Rows from block 3 of the audio encoder of a small audio-text matching model, named by matrix and row number. Rows with one number belong to one neuron. Each number is 128 + 24 x the weight over its row's rms, rounded and kept within 0 to 255. All counts start at 0. After the name is the row's rms in percent of the matrix's.
After each neuron's rows are labels from the 100 clips, of 14848, where the neuron reaches its highest value: "top examples" is what is common among them; "loudest band" is the band of the loudest frequency at the time of the peak. Only what is clearly more common there than usual is listed. The data: synthesized solo parts of chorales (CocoChorales).
# fc1: MLP up (encoder.blocks.3.mlp.fc1.weight, 768x192), inputs 0-95
# fc2: MLP down (encoder.blocks.3.mlp.fc2.weight, 192x768, transposed), outputs 0-95

fc1.615 105 [117 151 118 133 112  89 144 125 130 175 119  97 112 123 132  70 148 133 186 123 158 103 186 139 124 144 145 123 126 122 158  87 143  95 194 134 157 135 119 151 151 167 114 181 130 122 168 131 137 146 139 142 135 178 136 123  86  71 107 134  92  97 140 121 122 124 127 137 131 112 148 122 138 166 165 114 122 148 132 124  95 130 118 120 131 130 168 162 129 118 105 120 119 152 149 113]
fc2.615 093 [124 103 111 151 150  98 140  95 131 126 103 114 135 125 131 124 121 151 118 110 115 167 111 122 138  93 119 121 153 148 107  95 165  81 118 121 165  87 109  99 107 124  77 141 153 114 127 132 156  86 141  93 166 119 144 150 139 124 108 104  96 120 149 177 123 122 108 101 106 141 123 141 117 131 147 115  82 157 175 136 162 143 155 122 125 148 131 145 129 117 138 138 102 144 117 102]
top examples: note G5; violin; note D5; note F5
loudest band: 1000 to 2000 Hz

fc1.85 086 [162 124 119 102 129 121 144  91 120 161 123 126 134 116 119 142  96  92 105 126 114 110 136 192 116 115 114 111 141 180 161 111 161 160 106 104 112 118 134 127  95 116 127 135 101 101 135 139 152 120 144 138 170 106 110 110  79 130 153  79 112 130 147 117 128 119 129 160 168 122 120 128 154 146 176 126 151  79 153 142 135 154 131 105 112 136 151 117 179 122 104 108 148 157  91  70]
fc2.85 093 [101 117  99 137 148 100 150 111 117 118 117 132 102 135 106 150 134 140 131  79 110 106 122 101  95 136 109  83  86 154 107 146 169 124 124 105 162 141  52 107 128 139 125 135 143 133 141 131 106 119 144  94 189 140 152 153 172  85 122 145 118 146 127 146 144 160 100 173 136 133 177  95 122 133 129 132 115 139 136 141 115 136 132 146 100 140 129 187  88 149 142 136 171 142 139 175]
top examples: note G4; clarinet; note F4
loudest band: 250 to 500 Hz

fc1.580 097 [117 156 141 129 140  96 129 136 109 123 152 143 141 173 177  95 116 102 177 144 147 114  78 111 154  90 128 115 119 140 120 134  96 160 110  98 175 140 132 134 138 143 110 108 148 135 153 159 101 146 128 141  75 133  95 115 139 124 105 107 113 137 167 114 172 112 102 164 146  87 134 124 126 166 142 118 106 118 157 166 107 117  98  90  88 137 171 123 158 119 144 118 104 146  87 118]
fc2.580 109 [ 93 151 120 135 125  88 120  75 131 121 133 133 106 106 144 167 137 136  96 171 147 136 114 102 125 147 130 112 146 130 152 148 137 159 113 159 113 105 137 127 112 149 141 137 149 125 133 128 141 114 123 103 123 152 155 155 128 102 116 118  95 113 126 128 115 192 122 145 143 112 173 139 137 161 120 117 121 144 109 150  96 112 116 139  88 182  89 114  84 122 131 161 186 147 143 119]
top examples: note C5; note C#5; note D5; flute
loudest band: 500 to 1000 Hz

fc1.16 103 [ 97 162 150 125 140 113 114 147 127 130 136 102 131 134 178 154 126 112 130 170 172 134 133 111 165 136 138  92 125  99 165 127  72 147 141 101 154 144 145 130 130 143  83 136 124 152 137 175 133 131 177 152  88 124 119 128 175 128 137 115 142 112 120 163 126 114 125 143 184 138 134  85 140 175 131  88 169 114 126 153 127 154  76 100 113 102  98 117 115 157 110 120  91 173 115 149]
fc2.16 103 [103 162 141 147 147 118 127  92  97 135 132 150 116 163 167 139 138 135 149 184 123 122  93  90 135 127 139 103 120 145 145 130 125 154 139 136 107 136 156  99 112 120 118 109 154 156 126 118 137 116 114 101 125 155 164 132 162 112 112 106 100  83 155 138 103 198 130 161 133  94 183 148 118 141 115 144 116 149 129 120 103 110 156 134  65 152  89 154  96 145 140 175 144 141 148 125]
top examples: note C5; note C#5; flute; note D5
loudest band: 500 to 1000 Hz

fc1.753 094 [122 140 154 128 150  98 176 143 129 139 131  95 152 147 126 100 141  81 128 130 102 106 150 128 108 134 115 154 180 123 122 155 124  99 114 148 196 125 133 172 180 101 135 173 115 133 128 149 145 150 109 123 150 147 129 134 142 106 152 138 135 130  86 135 147 163 104 103 148 132 118 139 139 135 138 145 139 163 149 127 108 145  76  54 145 119 124 115 141 123  88 106 157 160 136 123]
fc2.753 093 [127 106 110 146 153 104 111 102  99 119 118 134 142 129 103 128 103 111 140 158 112 119 142 114 106 118  82  94 140 154 144 125 120 105 120 133 154 104  84 117  92 136 111 130 132 128 155 138 108 114 155 168 133 141 192 164 150 116 107 101 115  91 145 165 158 169 121 196 157 124 152 140 136 155 106 146 119 144 112 100 149 121 159 140 111 130 133 185  92 150 149 112 176 148 139 167]
top examples: note G5; flute; note F5; note G#5
loudest band: 500 to 1000 Hz

fc1.125 099 [138 141 158 120  92 100 119 110 100 159 143 147 130 126  89 193 113 147 124  61 135 150 127 131 111 105 106 155 135 139 179 155 112 170 138  87 156 133 156 150 121 126 119  99 104  74 171 149 147 106 114 131 126 119 108 145 130 106 171 132 124 121 140 150 125 150 125 114 154 122 122 142 152 148 169 148 139 105 115 127 113 120  98 140 119 100 103 107 141 124 150 167 142 125 107  99]
fc2.125 102 [138 111 101  99 152 183 153  84  92 152 100 131  77 127 121 148 131  94 111  93 126 140 129 144  97 125 113 135 143 184 131  96 140 123 137 109 139 143  97 119 125 112 128 114 151 136 172 126 103 113 141  94 181 119 123 108 173 142 141 166 104 127 167 129 132 129 126 174 127 105 200  94 120 151 124 106 130 137 103 131  92 111 168 162 119 125 130 145 106 136 157 142 192 153 136 119]
top examples: note G4; horn; clarinet; note F#4
loudest band: 250 to 500 Hz

fc1.223 101 [126 146 154 110  78 155 118  63 119 188  94 117 177 113 104 137 124 117 149 115 107  72 146 153  40 102 126 128 126 126 138 120 105 142 165 126 169 137 137 157 136 111 113 157 105  76 124 100 155 127 139 176 141 131 150 135 107  86 108 124 141 134 130 138 156 142 146 118 115 104 128 161 149 135 141 121 134 149 121 121  84 121 156 122 161 128 159 118 110 179 112 142 138 156 139 108]
fc2.223 109 [102 137 104  95 137 157 144 101 107  88 147 124 115 127 116 140 126  43 173 129  96 148 137 138  91 123 106 158 169 141 136 114 152 134 111 167 139 102  73 139 111 133 104 163 147 144 160 125 110 108 134 107 151 122 169 120 112 104 133 156 126 104 148 106 127 117  95 174 133 122 159 111 145 169 157  95 112 141 119 145 107 121 185 112 118 120 150 178 137 152 139 135 155 141 143 105]
top examples: note G4; oboe; note A4; note C5
loudest band: 1000 to 2000 Hz

fc1.90 094 [139 133 131 155 114 123 139 122 128  98 105  64 154 133 150 100 115 113 138 104 130 114 127 142 117 131 141 133 117 127  98 124  93 112 181 116 186 171 165 171 143 113 116 159 130 102 122 195 121 106 126  96 115 109 119 126 147  96 148 102 126 100  96 145 111 138  99 107 119  90 142 136 144 147 136  93 158 134 135 121 128 150 112  84 141 138 100 117 117 116 142 115 159 115 143 103]
fc2.90 086 [126 127 141 149 151 106 131 130 129  96 144 144 141  90 130 130 133 113 149 123 136 133 136 114  84 130  86  88 155 140  98 125 132 105  96 104 111  88  93  88 158 158 147 139 163 124 166 144  75  97 153 134 153 150 130 148 129 111  83  92 104 118 141 137 163 156 136 165 140  92 114 114 142 137 105 154 137 129 151 136 148 125 159 113 111 100 149 187  73 177 142 159 153 138 115 158]
top examples: note G5; trumpet; note F5; note G#5
loudest band: 500 to 1000 Hz; 1000 to 2000 Hz

fc1.562 106 [145 173 155 167 112  79 129 130 172 157 144 102 151  85 118 164 109 104 136  85 127 131 140 160  79 131 133 125 111 167 124 137 131 153  92 142 157 117 134 118 115 171 171 115 107 119 173 143 130 128 123 143 140 129  83 131 135 114 111 119 133 149 118 163  87 122 137 133 190 104 166 142 158 126 173 143 138 150 130 136  89 126 119 169 101  88 126 100 125 168 119 159 116 153  79  72]
fc2.562 105 [134  84 133  95 113 148 137 124 106 148 117 136 108 152  72 162 135  73 150 113 138  95 111 170  98 113 104  99 137 194  58 112 174 163 178 116 109 141 114 105 117 138 154 139 114 124 156 137 117 113 137 117 182 110 140 106 146 134 155 186 129 119 151 140 133 136 129 139  94 124 167 118 120 125 151  99 116 116 100 127 112  97 143 160 109 109 133 161 148 118 122 134 188 149 136 107]
top examples: note G4; trombone; note F4; oboe
loudest band: 1000 to 2000 Hz

fc1.583 093 [156  98 113 110  88 150  98 172 143 115 141 133 106 120 109 155 164 123 175  97 107 142 128  82 115 106 141 129 137 123 131 101  49 141 121  98 158 152 135 137 156 130 148 102 116 167 150 134 151  97 135 153 125 115 114 127 122 163 120 146 105 124 149 103 151 168 146  93 123 120 148 138 138 124 110 159 103  98 144 137 114 138  73  66 145 128 146 115 139 137 133 126  88 145 140 121]
fc2.583 091 [ 83  88 111 132 139  97 114 125 150 122 136 142 147  87 115 124 117  84 147 132  92 136 175 135 103  95 109 120 141 170 128 111 172 101 135 166 131 114 109 114  88 134 132 120 125 136 160 149  77 133 151  93 158 156 177 158 155 115 137 120 122 102 179 181 145 153 108 155 155 129 134 100 137 117 138 160 156 160 135 130 193 133 148 141 138 105 129 159  98 161 156 151 142  83 113 125]
top examples: note G5; flute; note F#5; note E5
loudest band: 500 to 1000 Hz

fc1.381 098 [150 185 155 133 105 114 128 152 101 135 140 152 138 178 125 155 107 165 115 127 115 114 123  90 149 147 119 143 132 146 142 127 124 165 118 161 187 112 161 120 120 181  88 144 170 115 136 106 135 161 140 112  90 135 147 127 135 114 119 111 144 175 101 127  95 122 152 115 105 120 154 135 124 151  86 152 140  94 116 124 117  98 108 124  77 124 153 135 138 100 115 130 127 147 107  82]
fc2.381 106 [127 150 153 108 141 114 107  95 116  95 176 127 125 157 175 109 184 143 139 169 177 137 125 108 108 111 123 118 127 110 124 153 154 148  70 115 162 125 117 109 126 110 138 120 116 125  67 132 151 138 100 105 100 132 122 162 117 127 155 115 105  98 123 148 120 196  99 161  90 141 132 107 135 150 158 160 108 156 124 122  98 105 163 155 105 113 109 152  57 114 124 108 148 126 126 137]
top examples: note C5; note D5; oboe
loudest band: 500 to 1000 Hz

fc1.238 092 [ 97 132 184 149  88 147 141  97 143 141 112 126 126 118 107 159  94 137 121 136 117 102 128 186 113  79 115 111 117 121 132 117 123 136 112 133 135 156 110 159 164 140  97 142 145  65 131 167 128 128 112 127 155 122 112 134 134 111 132 140 109 110 135 130 148 129 127 103 146 135 158 127 125 143 181 186 122 138 103 114  78 144 152 113 128 121 106 148 109 134 107 172 149 181 163  79]
fc2.238 106 [143 123 121  85 140 143 136  96 132 148 110 106  96 108 120 165 120  31 163 122 119 131 154 165 100 141 123 128 154 181  99 120 157 136 154 133 130 140  72  85 124 103 106 135 143 135 168 124 122 136 129  95 179 140 136 105 137 137 123 145 115 127 180 143 132 108 139 164  93 134 143 122 136 146 164  59 134 153  81 124 123  92 162 158 120 124 122 138 115 129 148 144 190 155 135 123]
top examples: note G4; viola
loudest band: 250 to 500 Hz

fc1.536 101 [120 123 107 151 148 133 144 155 157  98 130 113 159 152 121 117 149 126 142 111 101 162 140 115 134 118 126 147 128 139 127 104  91  83  94  99 137 115 130 122 144 144 125 128 145 134 129 115 163  75 117 126 158 105 179 139 138 123 106 106  75 139 148 131 132 175  82 143 126  87 175 142 133 125 126 141 126 119 126 152 138 151 161 123 143 137 122 141 170 127 124 143 162 118  95 126]
fc2.536 092 [133  77 136 154 153 126 157  97 161 143 103 129 130  94 101 166 143 110 144 130 113 130 151 131 117 122 106  96 136 116 115 127 159  99 156 104 147 108 115 146 148 134 139 154 140 141 153 151 122 136 179 127 150 152 164 156 150 136 118  83 117 122 128 136 154 145  74 187 124 115 151 107 160 139 142 126  87 174 133 115 145 150 143 151 122 100 164 163  90 168 153 118 119 135 114 161]
top examples: note G5; violin; note A#5; note A5
loudest band: 1000 to 2000 Hz

fc1.555 097 [141 144 156 133 153 163 145 130 127 134 141 133 137 192 153 129 114 153 116 158 184 141 125 104 141  99 171  76 127  84 142 114 102 144 136 116 137 104 163 126  81 157  94  99 145 130 124 135 140 158 152 119  66 139  94 133 201 108 155 120 108 133 172 131 128 135 157 156 112 149 133 116 109 147  86 119 146 102 125 122  98 149 125 105 101 119 161 159 110 116  97 105  91 111 157  88]
fc2.555 106 [ 96 162 148 119 144 102 126 139 148 128 141 144 123 163 158 119 134 135 107 168 144 153 128  86 135 119 139 131 113 132 178 160 117 167  91 117  86 169 171 127 116 112 121 124 126 140 102 130 131 126 120 115  71 170 178 139 129 100 121 120 111  77 115 131 126 182 115 159 137  90 135 140 121 141 113 134 108 137 122 125 102 106 133 140  72 157 143 132 130  98 139 135 170 163 141 153]
top examples: note C5; note D5; flute
loudest band: 500 to 1000 Hz