Weights of a small audio-text matching model: encoder activation star_relu.
Rows from block 5 of the audio encoder of a small audio-text matching model, named by matrix and row number. Rows with one number belong to one neuron. Each number is 128 + 32 x the weight over its row's rms, rounded and kept within 0 to 255. All counts start at 0. Numbers have three digits each.
After each neuron's rows are labels from the 100 clips, of 14848, where the neuron reaches its highest value: "top examples" is what is common among them. Only what is clearly more common there than usual is listed. The data: synthesized solo parts of chorales (CocoChorales).
# fc1: MLP up (encoder.blocks.5.mlp.fc1.weight, 768x192), inputs 0-95
# fc2: MLP down (encoder.blocks.5.mlp.fc2.weight, 192x768, transposed), outputs 0-95

fc1.264:102088149113101128114141195074147075175136128180172130148113127179160120085115125131138173202091139087148136107156077140143140135047114107165105147107131108087181173111102118115152123090099147195135092104162116167118124113142096093163158130131047131111166149177162121101111146143089150126
fc2.264:125094088145199159128097104081085120124089123134084109168061123154206163135100072143120136102078145149144114207104125115137144108141130137172137104111172083169156206140096084117142107140157136144130088153138111149148171122080147076204125147129115124127130133144217131165194123142051170139
top examples: tuba; note G3; note G#3; note C#3

fc1.45:108054117149154130078166089096098182113082125189127082171150155151197102073129117107083177158123110155081162136147176127133146142112109089097159137108109152102149132123090129129098146177105094155133122106149086144104155082108123175093097114152109117087076142131125136135080145131124142094
fc2.45:104095095119148072129141097129143106159102112116200150138127120047153160128104139082123149151121175065145134195158128065132129111189155176109137142124142124116149137101079121123129040138147123103145073093159158170120120124125160054171148147130156115135100121202131128136218122126156130142
top examples: tuba; note G#3; note A#3; note D#3

fc1.673:085121154079112137148082127164111120106133136146195088161118144105159204076098074144111192138153094152087097199084148106162113118129136090137118149162100138156169084103139057110085121105152173185135074094128071108135090140139131138190132151177110062091129133120142086086135132115153164084
fc2.673:131100123110151143136101065062117124132069088125117126101106152108145135136141095086146138082067112139169171181081148119114104104160144148162099106114164081142169171115134114114137082130128151125103122135158133146117087125102125106153129130137061167155116174119142070157168149153093145118
top examples: tuba; note F3; note G3; note C4

fc1.321:157104117166100063041155134118117116143099139102183123161155087122108111131154096122084133149136115113114157149181117120156143141120100129097196152150114123183139220101121161172073134079123147155171073126076116163161156102121130149172128115139189163090095136086106117118132136104074107087
fc2.321:106087098141179056088136071142121123110122086162162151119132147093168095141122082078131137110121143053112116152111155083152115105090161201157145140107104094089082127147106141137148122171097154103119069089187102097154076103086081078123185174153136210143078143196174134156187145119137106150
top examples: note G#3; note F#3; bassoon

fc1.670:115120160107149116139174107154059140122133140124178109141104147120170174145154088103164154135103121126165162172139135135157162204069099128145117158093118089093132186102113059077137141095169164163152148086112063162110189129165149149133103154187195082128177132130105091122104128138094132126
fc2.670:152065144160150083109115103075108145150129173107171173113142166087095129131134170091122179091097176058093106141111125015091156140185205168132191125109165106111147108139137139132131093173142113082106071126193131071099118094092103107163105163164139177148044129153099151088124168123126200121
top examples: note G#3; cello; note F#3; note C#3

fc1.170:092071157109127107072155145148091135141131130137084097108128168120141095128137118090148086073147056157125150101074139159114033156153099077102192184168113124141081158161130194107185109105066161104114128160138162099168146086140124180165180101100122083157102139155172111186126192157134068166
fc2.170:100102079152170060086110130114163155133117079167092138124150082093184076135102134078146153111132127081109056216153154120134148099119145139104120126116141075135132150230126170144153025100151145104137132140128147161153086127121117075148166143136143147138086137113148056132147153139133142145
top examples: note D4; note C4; bassoon; trombone

fc1.152:072109134070124090213189132119161072149113129119169098168094089098149119078079079128125163145132124159113098130124161080159110135102110126099101108111129098121209189108082097124072100143152094153142107090148069199139061176145101165101113117176156143142141091128164098186082121120110125156
fc2.152:135130130138171130090136058091102139130097146121132150144130119125148097155102075146126129095093106098124123228095139155214152098141106183188157138096166085107154198139145100102147110137110152145156029113145128089101134175130099075135140134175154120133139130165206062138164101161067132158
top examples: note A#5; violin; note G5; note G#5

fc1.271:145185148096059111130127102102116111158138148120163112133135112068109152057068076118160134152135148108157076084226131103126083099190124131119178136126119137161161176126117131082137097103115101147110141099095061161109088134083084167132148127134187087166123105127083129085164099162134098093
fc2.271:145108116173150081114148097114111114066137102123130110115136120090126114092185138088121133126075131093136153165108124139115157126140155173110112114142145118101104129176131108146126082144128117146181076103188116124098091142166088090190140090180104140084139169160130041194188175100114186096
top examples: note G#3; cello; note A#3; note G3

fc1.555:159109138100127175087114161125136105059136108132141136107185120122190127164099168129194169128151112155142173135104099087098083132147102106128070149158082112087126119114128154093118105108131094166086104204085149160165125098185135162107192092045134111108131154125092114125090143141126106104
fc2.555:131114088109154056091130115104132178130105108152109156154133154148150095117091129147139137125104128091075084191154115120107158095136179116164135170131142090128127096186166166138148072114149154073195124067128152148115101173133107106121128157142089165165096094083160082185142149137111137178
top examples: note D4; note F4; clarinet; note E4

fc1.634:098111169138120175165123187095121128131132127186163087147111145114132082111078136127081177089168159124079145143156064163102119151115149115174097129152154111123103143096131112158137105142093212169105101149090131170110145126161131130126172099101091128167078081121173177121146104164162135103
fc2.634:134071090152160100112098098122122161116137123122156155164057148139189118093076108158172157147148138082126130158102103112102096180131106164134168102112140121152134241158129090115118078150134097157139077140180087104154114093119101073144132151136137137146125154123116120155185093126118130095
top examples: tuba; note F4; note F3; note C4

fc1.162:134109146113126152140138088111104062075153108109202129192114149119171114070119068140184101117136093109137119128086045099131068109147138211117119064109190110167179139080154091145103089127114150136107106147150136158149068121116131061096125143166108124167176145110149177083116101120142192078
fc2.162:094143114136168096089116111102168163110114114146136074138102098071160119188101105134144107155123109057096128214111132134154144097185097170136121128130147109128160187164142094112110116129097151113163019157151119149080076171085131052179111124173122103127099174207180080122190146126087107163
top examples: note A#5; violin; note G#5; note G5

fc1.223:118118146088116103182069123114153106090126145130115159121118136134162160092131098121132141095149062155180073095073145114149075109148122108175153152122094134109168170061151104110131129111096104119117075147143176122128084091153119091155113149130154093141157126115081086171033153137133104085
fc2.223:104114092105153107109141096044101182184127145146140127139182144115150127156162141095143177085110094130098122241105138111159083096107169137091085126139108124126151156210107140152135089129106149086155158133170166100143071177138115133145147152137112126153137142113187056142158142164087110168
top examples: note A#5; note G5; violin; note A5

fc1.687:181058174150180165094187144055101145143207143127132174143097082171174141118101132136126123121098119139108152089166110162118133100160121112121101085095141119158124117158156143116106074138181144159161163072168145110062096168124123125127129127110189124174114180103143118109116134135158133110
fc2.687:149091130125183079089119075153140123123053157085133137117157142090144090119129090070191166108161140094108090185113136155121166161140175163167149144136172128100154146151111062149141103130091091130092086138172122112148059089150095092174135141194152117116100172182140104186169150119067118129
top examples: note G#3; note A#3; bassoon; note C4

fc1.238:150137146154152137110138121144128092101158113111128132081164102128191164128077177130089107120103088135095135145098151111152079169198095115071148155177065174107071099082090166100122095184156067109153100113131143112147127164169145099149181159151131165159157103083079132098170100126138109192
fc2.238:089096098178126097131152076112171164114075092123134167121157182049182081175142104108090187155176139130141116158141124111113102171126110133162091117122143112165092122139134153091126098112138108095118094132131111068156117099162123104093161125162131131110156141207151089153129079138051187186
top examples: note G#3; note A3; cello; note E3

fc1.665:118126102078110117129103081181100123158167083139118154151163133124152178131090126192144147082125080146183083150080112149147073135096132197134122124152114155128179134111143109069172109139099151212103140080177107205095101178086121119169156075103141109114103053104114097170111073101123121174
fc2.665:120154085105138156116138107094129147113056142122120128091153129129188072124128107123148147129158130135126135189147150118157125180118170139147130101092164105126135175194132136127104098058095109094143079185157115150119066118140106106145119134159157069137111202075127077162202133178074135111
top examples: note A#5; violin; note G5; note G#5

fc1.692:100157185093111111163136112130106128086198122084172126092171087100122112154077107193115087123122099157133135122145116145150092154162125123103176143146110128149083118128166153131150105135098116139094118214147173113095131125106148124206180100112104059165117125165150068182147145104122105144
fc2.692:156108120176124071077141144133122149107090117154088178122160118146162069113091086074136155102116115112125074186114123117139111114101121143206117144133168089133119116182167182145148030113128179056124101095145133104114111147148129089150187142154155188173122151119100103152147131094086122166
top examples: note D4; note C#4; clarinet; note D#4

fc1.763:123092139125127092129070166119120117118126170111128171077138104193170118197094170077091144085090132097177147141103131133103176109176089151130188157113132098117186103097149149152123087126113118118116105235177141129101127146181098076151089128142156152163168164124190116119069128100144221159
fc2.763:124063114160184068114130063150112159129115119119139127128109155098171131125132135165136123119100150124133143155151079118131105034128129113134069067175147093107162078193188139079086106151132161147080117149137191118138077145100106064179094102163095117133093182152156064151149137144072089121
top examples: note E5; note D5; note C#3; note G#3

fc1.658:063081115092114157087161133158100121143137152106119146098205112144147127068124098223094157181130071117144143119104108139099098133143090130132065118133106085148100110188148081131140063087114231130131100142149119148145169070121119122147083146127147108128153089160132104149149122097088177126
fc2.658:124122132148153129071091101146131125095105113168135172162078114125188093116109126075140145112080115098130061222120112125131146115119132201147121130127196093125126175186161154137121052115185121105094101142117122122099120150119111097179195119173140161129102131107092094137194136131068111149
top examples: note D4; note D#4; note C4

fc1.553:117096173127136099132164141160158107080186131105172146152142136165105112078085165107123132087105094129133159160135112096094112149124146162138133106118143091109109101142109113127070127133124116162115115194133166188157065126127136193072187121134112091169150100153102189124091102205149163052
fc2.553:130109091155156070082093124094112175119175140128139093101156165090105146180116143161100151138095126058044174196140100132172146133150089115137143132092134112063128132160115127149134078146152181130175124083209105120120102170140130080155157153105103174182092103094189052123134119123115117164
top examples: note G#3; tuba

fc1.297:115136142102055091141153226115174068089058116156138132196133159144111121115161112099117107144086133139077137125106064139123097138104150124131123119126141146085119120149116129176144062143077109085145114147092157090123176178160118126158097159145075100133098108134063147164134118097152192150
fc2.297:137143163115123100116126109107078177145127088134134141107137123161179145141073110135127120076128127123131100162138126150166082065093129171153159129124150112125096137180197187098148115077176144112100141110089078095134125106138099086143143147130166173157149153103161096205162191112052133127
top examples: note D4; note C#4; trombone; instrument: bassoon

fc1.185:178116092107128075070152147170116143089110155195134159117109106112128115168100116163161093130147117141138188096083147097117150163150106143148126170128160155180100163064128228123148128112129145101174136154101134107174101115136114191139164086144095090132145207158087162117117147115128125112
fc2.185:149141140102125091099112155115123157076160117143148167102103171120156139156059064111117153116087167101102046191113115113102129114097105109120129162131099072094128109179181136098090084094146199089175101086120109162130113149121122133170098186120077179161083087085200099146134143115113084173
top examples: note D4; note D3; cello; tuba

fc1.606:072156157136169130127122107082193131146149126161141190159157175123150150170101123108135143101171097111132087155153177094094089089144134143111166146147141148067159128126125102176132132130053102121099149126103142186159149156127091138112110143117071093159122167151098137096044109154206148082
fc2.606:159126146149199095118119144138096176104124168109082118118090135157103181086149115135125130123140078103037103161111113132127151119107117134142128138077103093106146093199173091174114052145142147162199140100129118132152120158122091111174090098138118168165091161107187012187160100159139139170
top examples: note E5; note F#5; flute

fc1.383:144084172133122136143132097056136151098165106136175162091121109091130147145067139119141161133096113109131152172132099122121200146125100110155083170075103129191150109070130040164138144104148119136101112122105083083147119143155118192134152116174135186169146182128121182153036133104118155137
fc2.383:088095103099224087157151088169122085147089106199139146158076170168169092140093112083106165116112202165172087119113075094095107161152081109125153155081132110132131151176109104095180170159139108079157153153150174115107162084155172054135067138154130133094108155168179143130156097138085105122
top examples: tuba; note G3; note F3; note C3

fc1.257:150161142194100155151190117094105114107151109166147148170135181185145166129100122087101149154208124143111152116150128169151108170111101125117163114159174150119101139135046154148058175158080155196086144110151124117131138106118087127084142143204112150114121153140146114096159153101125085139
fc2.257:064125076143151061105090113145167112147125175095159134097162120098120138126179122076159187138129126062160145112107155096088136153144104176136102162125153085125141074145087120103124042152200157085112085053125048109146110120129128077175138087142151071132103145166130117171097159116141161140
top examples: note G#3; cello; note A3; note F#3

fc1.485:133107134102141070118098106123159083166102118178175107107115127111191144164128112142093157077090163115131165102105060065135123132159137156183165144149108160128154158108140145165204141045059105166143144110128141066170104155143138119174123110214064159126129173090184144114079181088153131137
fc2.485:169132115060162128129109097145095110133151133142082178097080115130093089106087080180137112115134141167141088163083133094140112115118111062104163139106093077143107115107167132102137112139116148164171121218114158112177090092077167120163075131126148149135048143151139132091123140113126109127
top examples: tuba; note D3; note A3; note G3

fc1.298:090058176152103108092126158149126132107190146122144144118140098198127145124099104135161132190142097138075106128134112143091094133089104108152122108156166149065101161215146125107093096142130184136086051145142141146119199144190123204084148112104102149165154128087149171159145124097062089136
fc2.298:128103137140129152122103110117140137124116130168122129153096168194177090113092095122106131160131132106159104199092145137103119098173155178124126132132186086154144133198175159115146075156143118090133111135126126126163077147072115062173199178154128125134154177116087025137197192143115138185
top examples: note D4; clarinet; note E4; note F#4

fc1.44:165146114093145149162116085170118065116143118130132161191216096135151113177150198133068124134175100141093123114079122114080125133112081151115090138150130081132148153101114171098118117186075165130155121059238131179104114116105100163124132136056187134099204100126085166137099072111134092118
fc2.44:125131108160183099143125100078191213132082073143122133123100180088194087130094114102150176099115064112102108203120123096201077119141094180092149136114164120106153159156135129141136105118135114137159130213116131058111105146166180083139137120186101142155100141155183068164198165137051115150
top examples: note A#5; violin; note G#5; note G5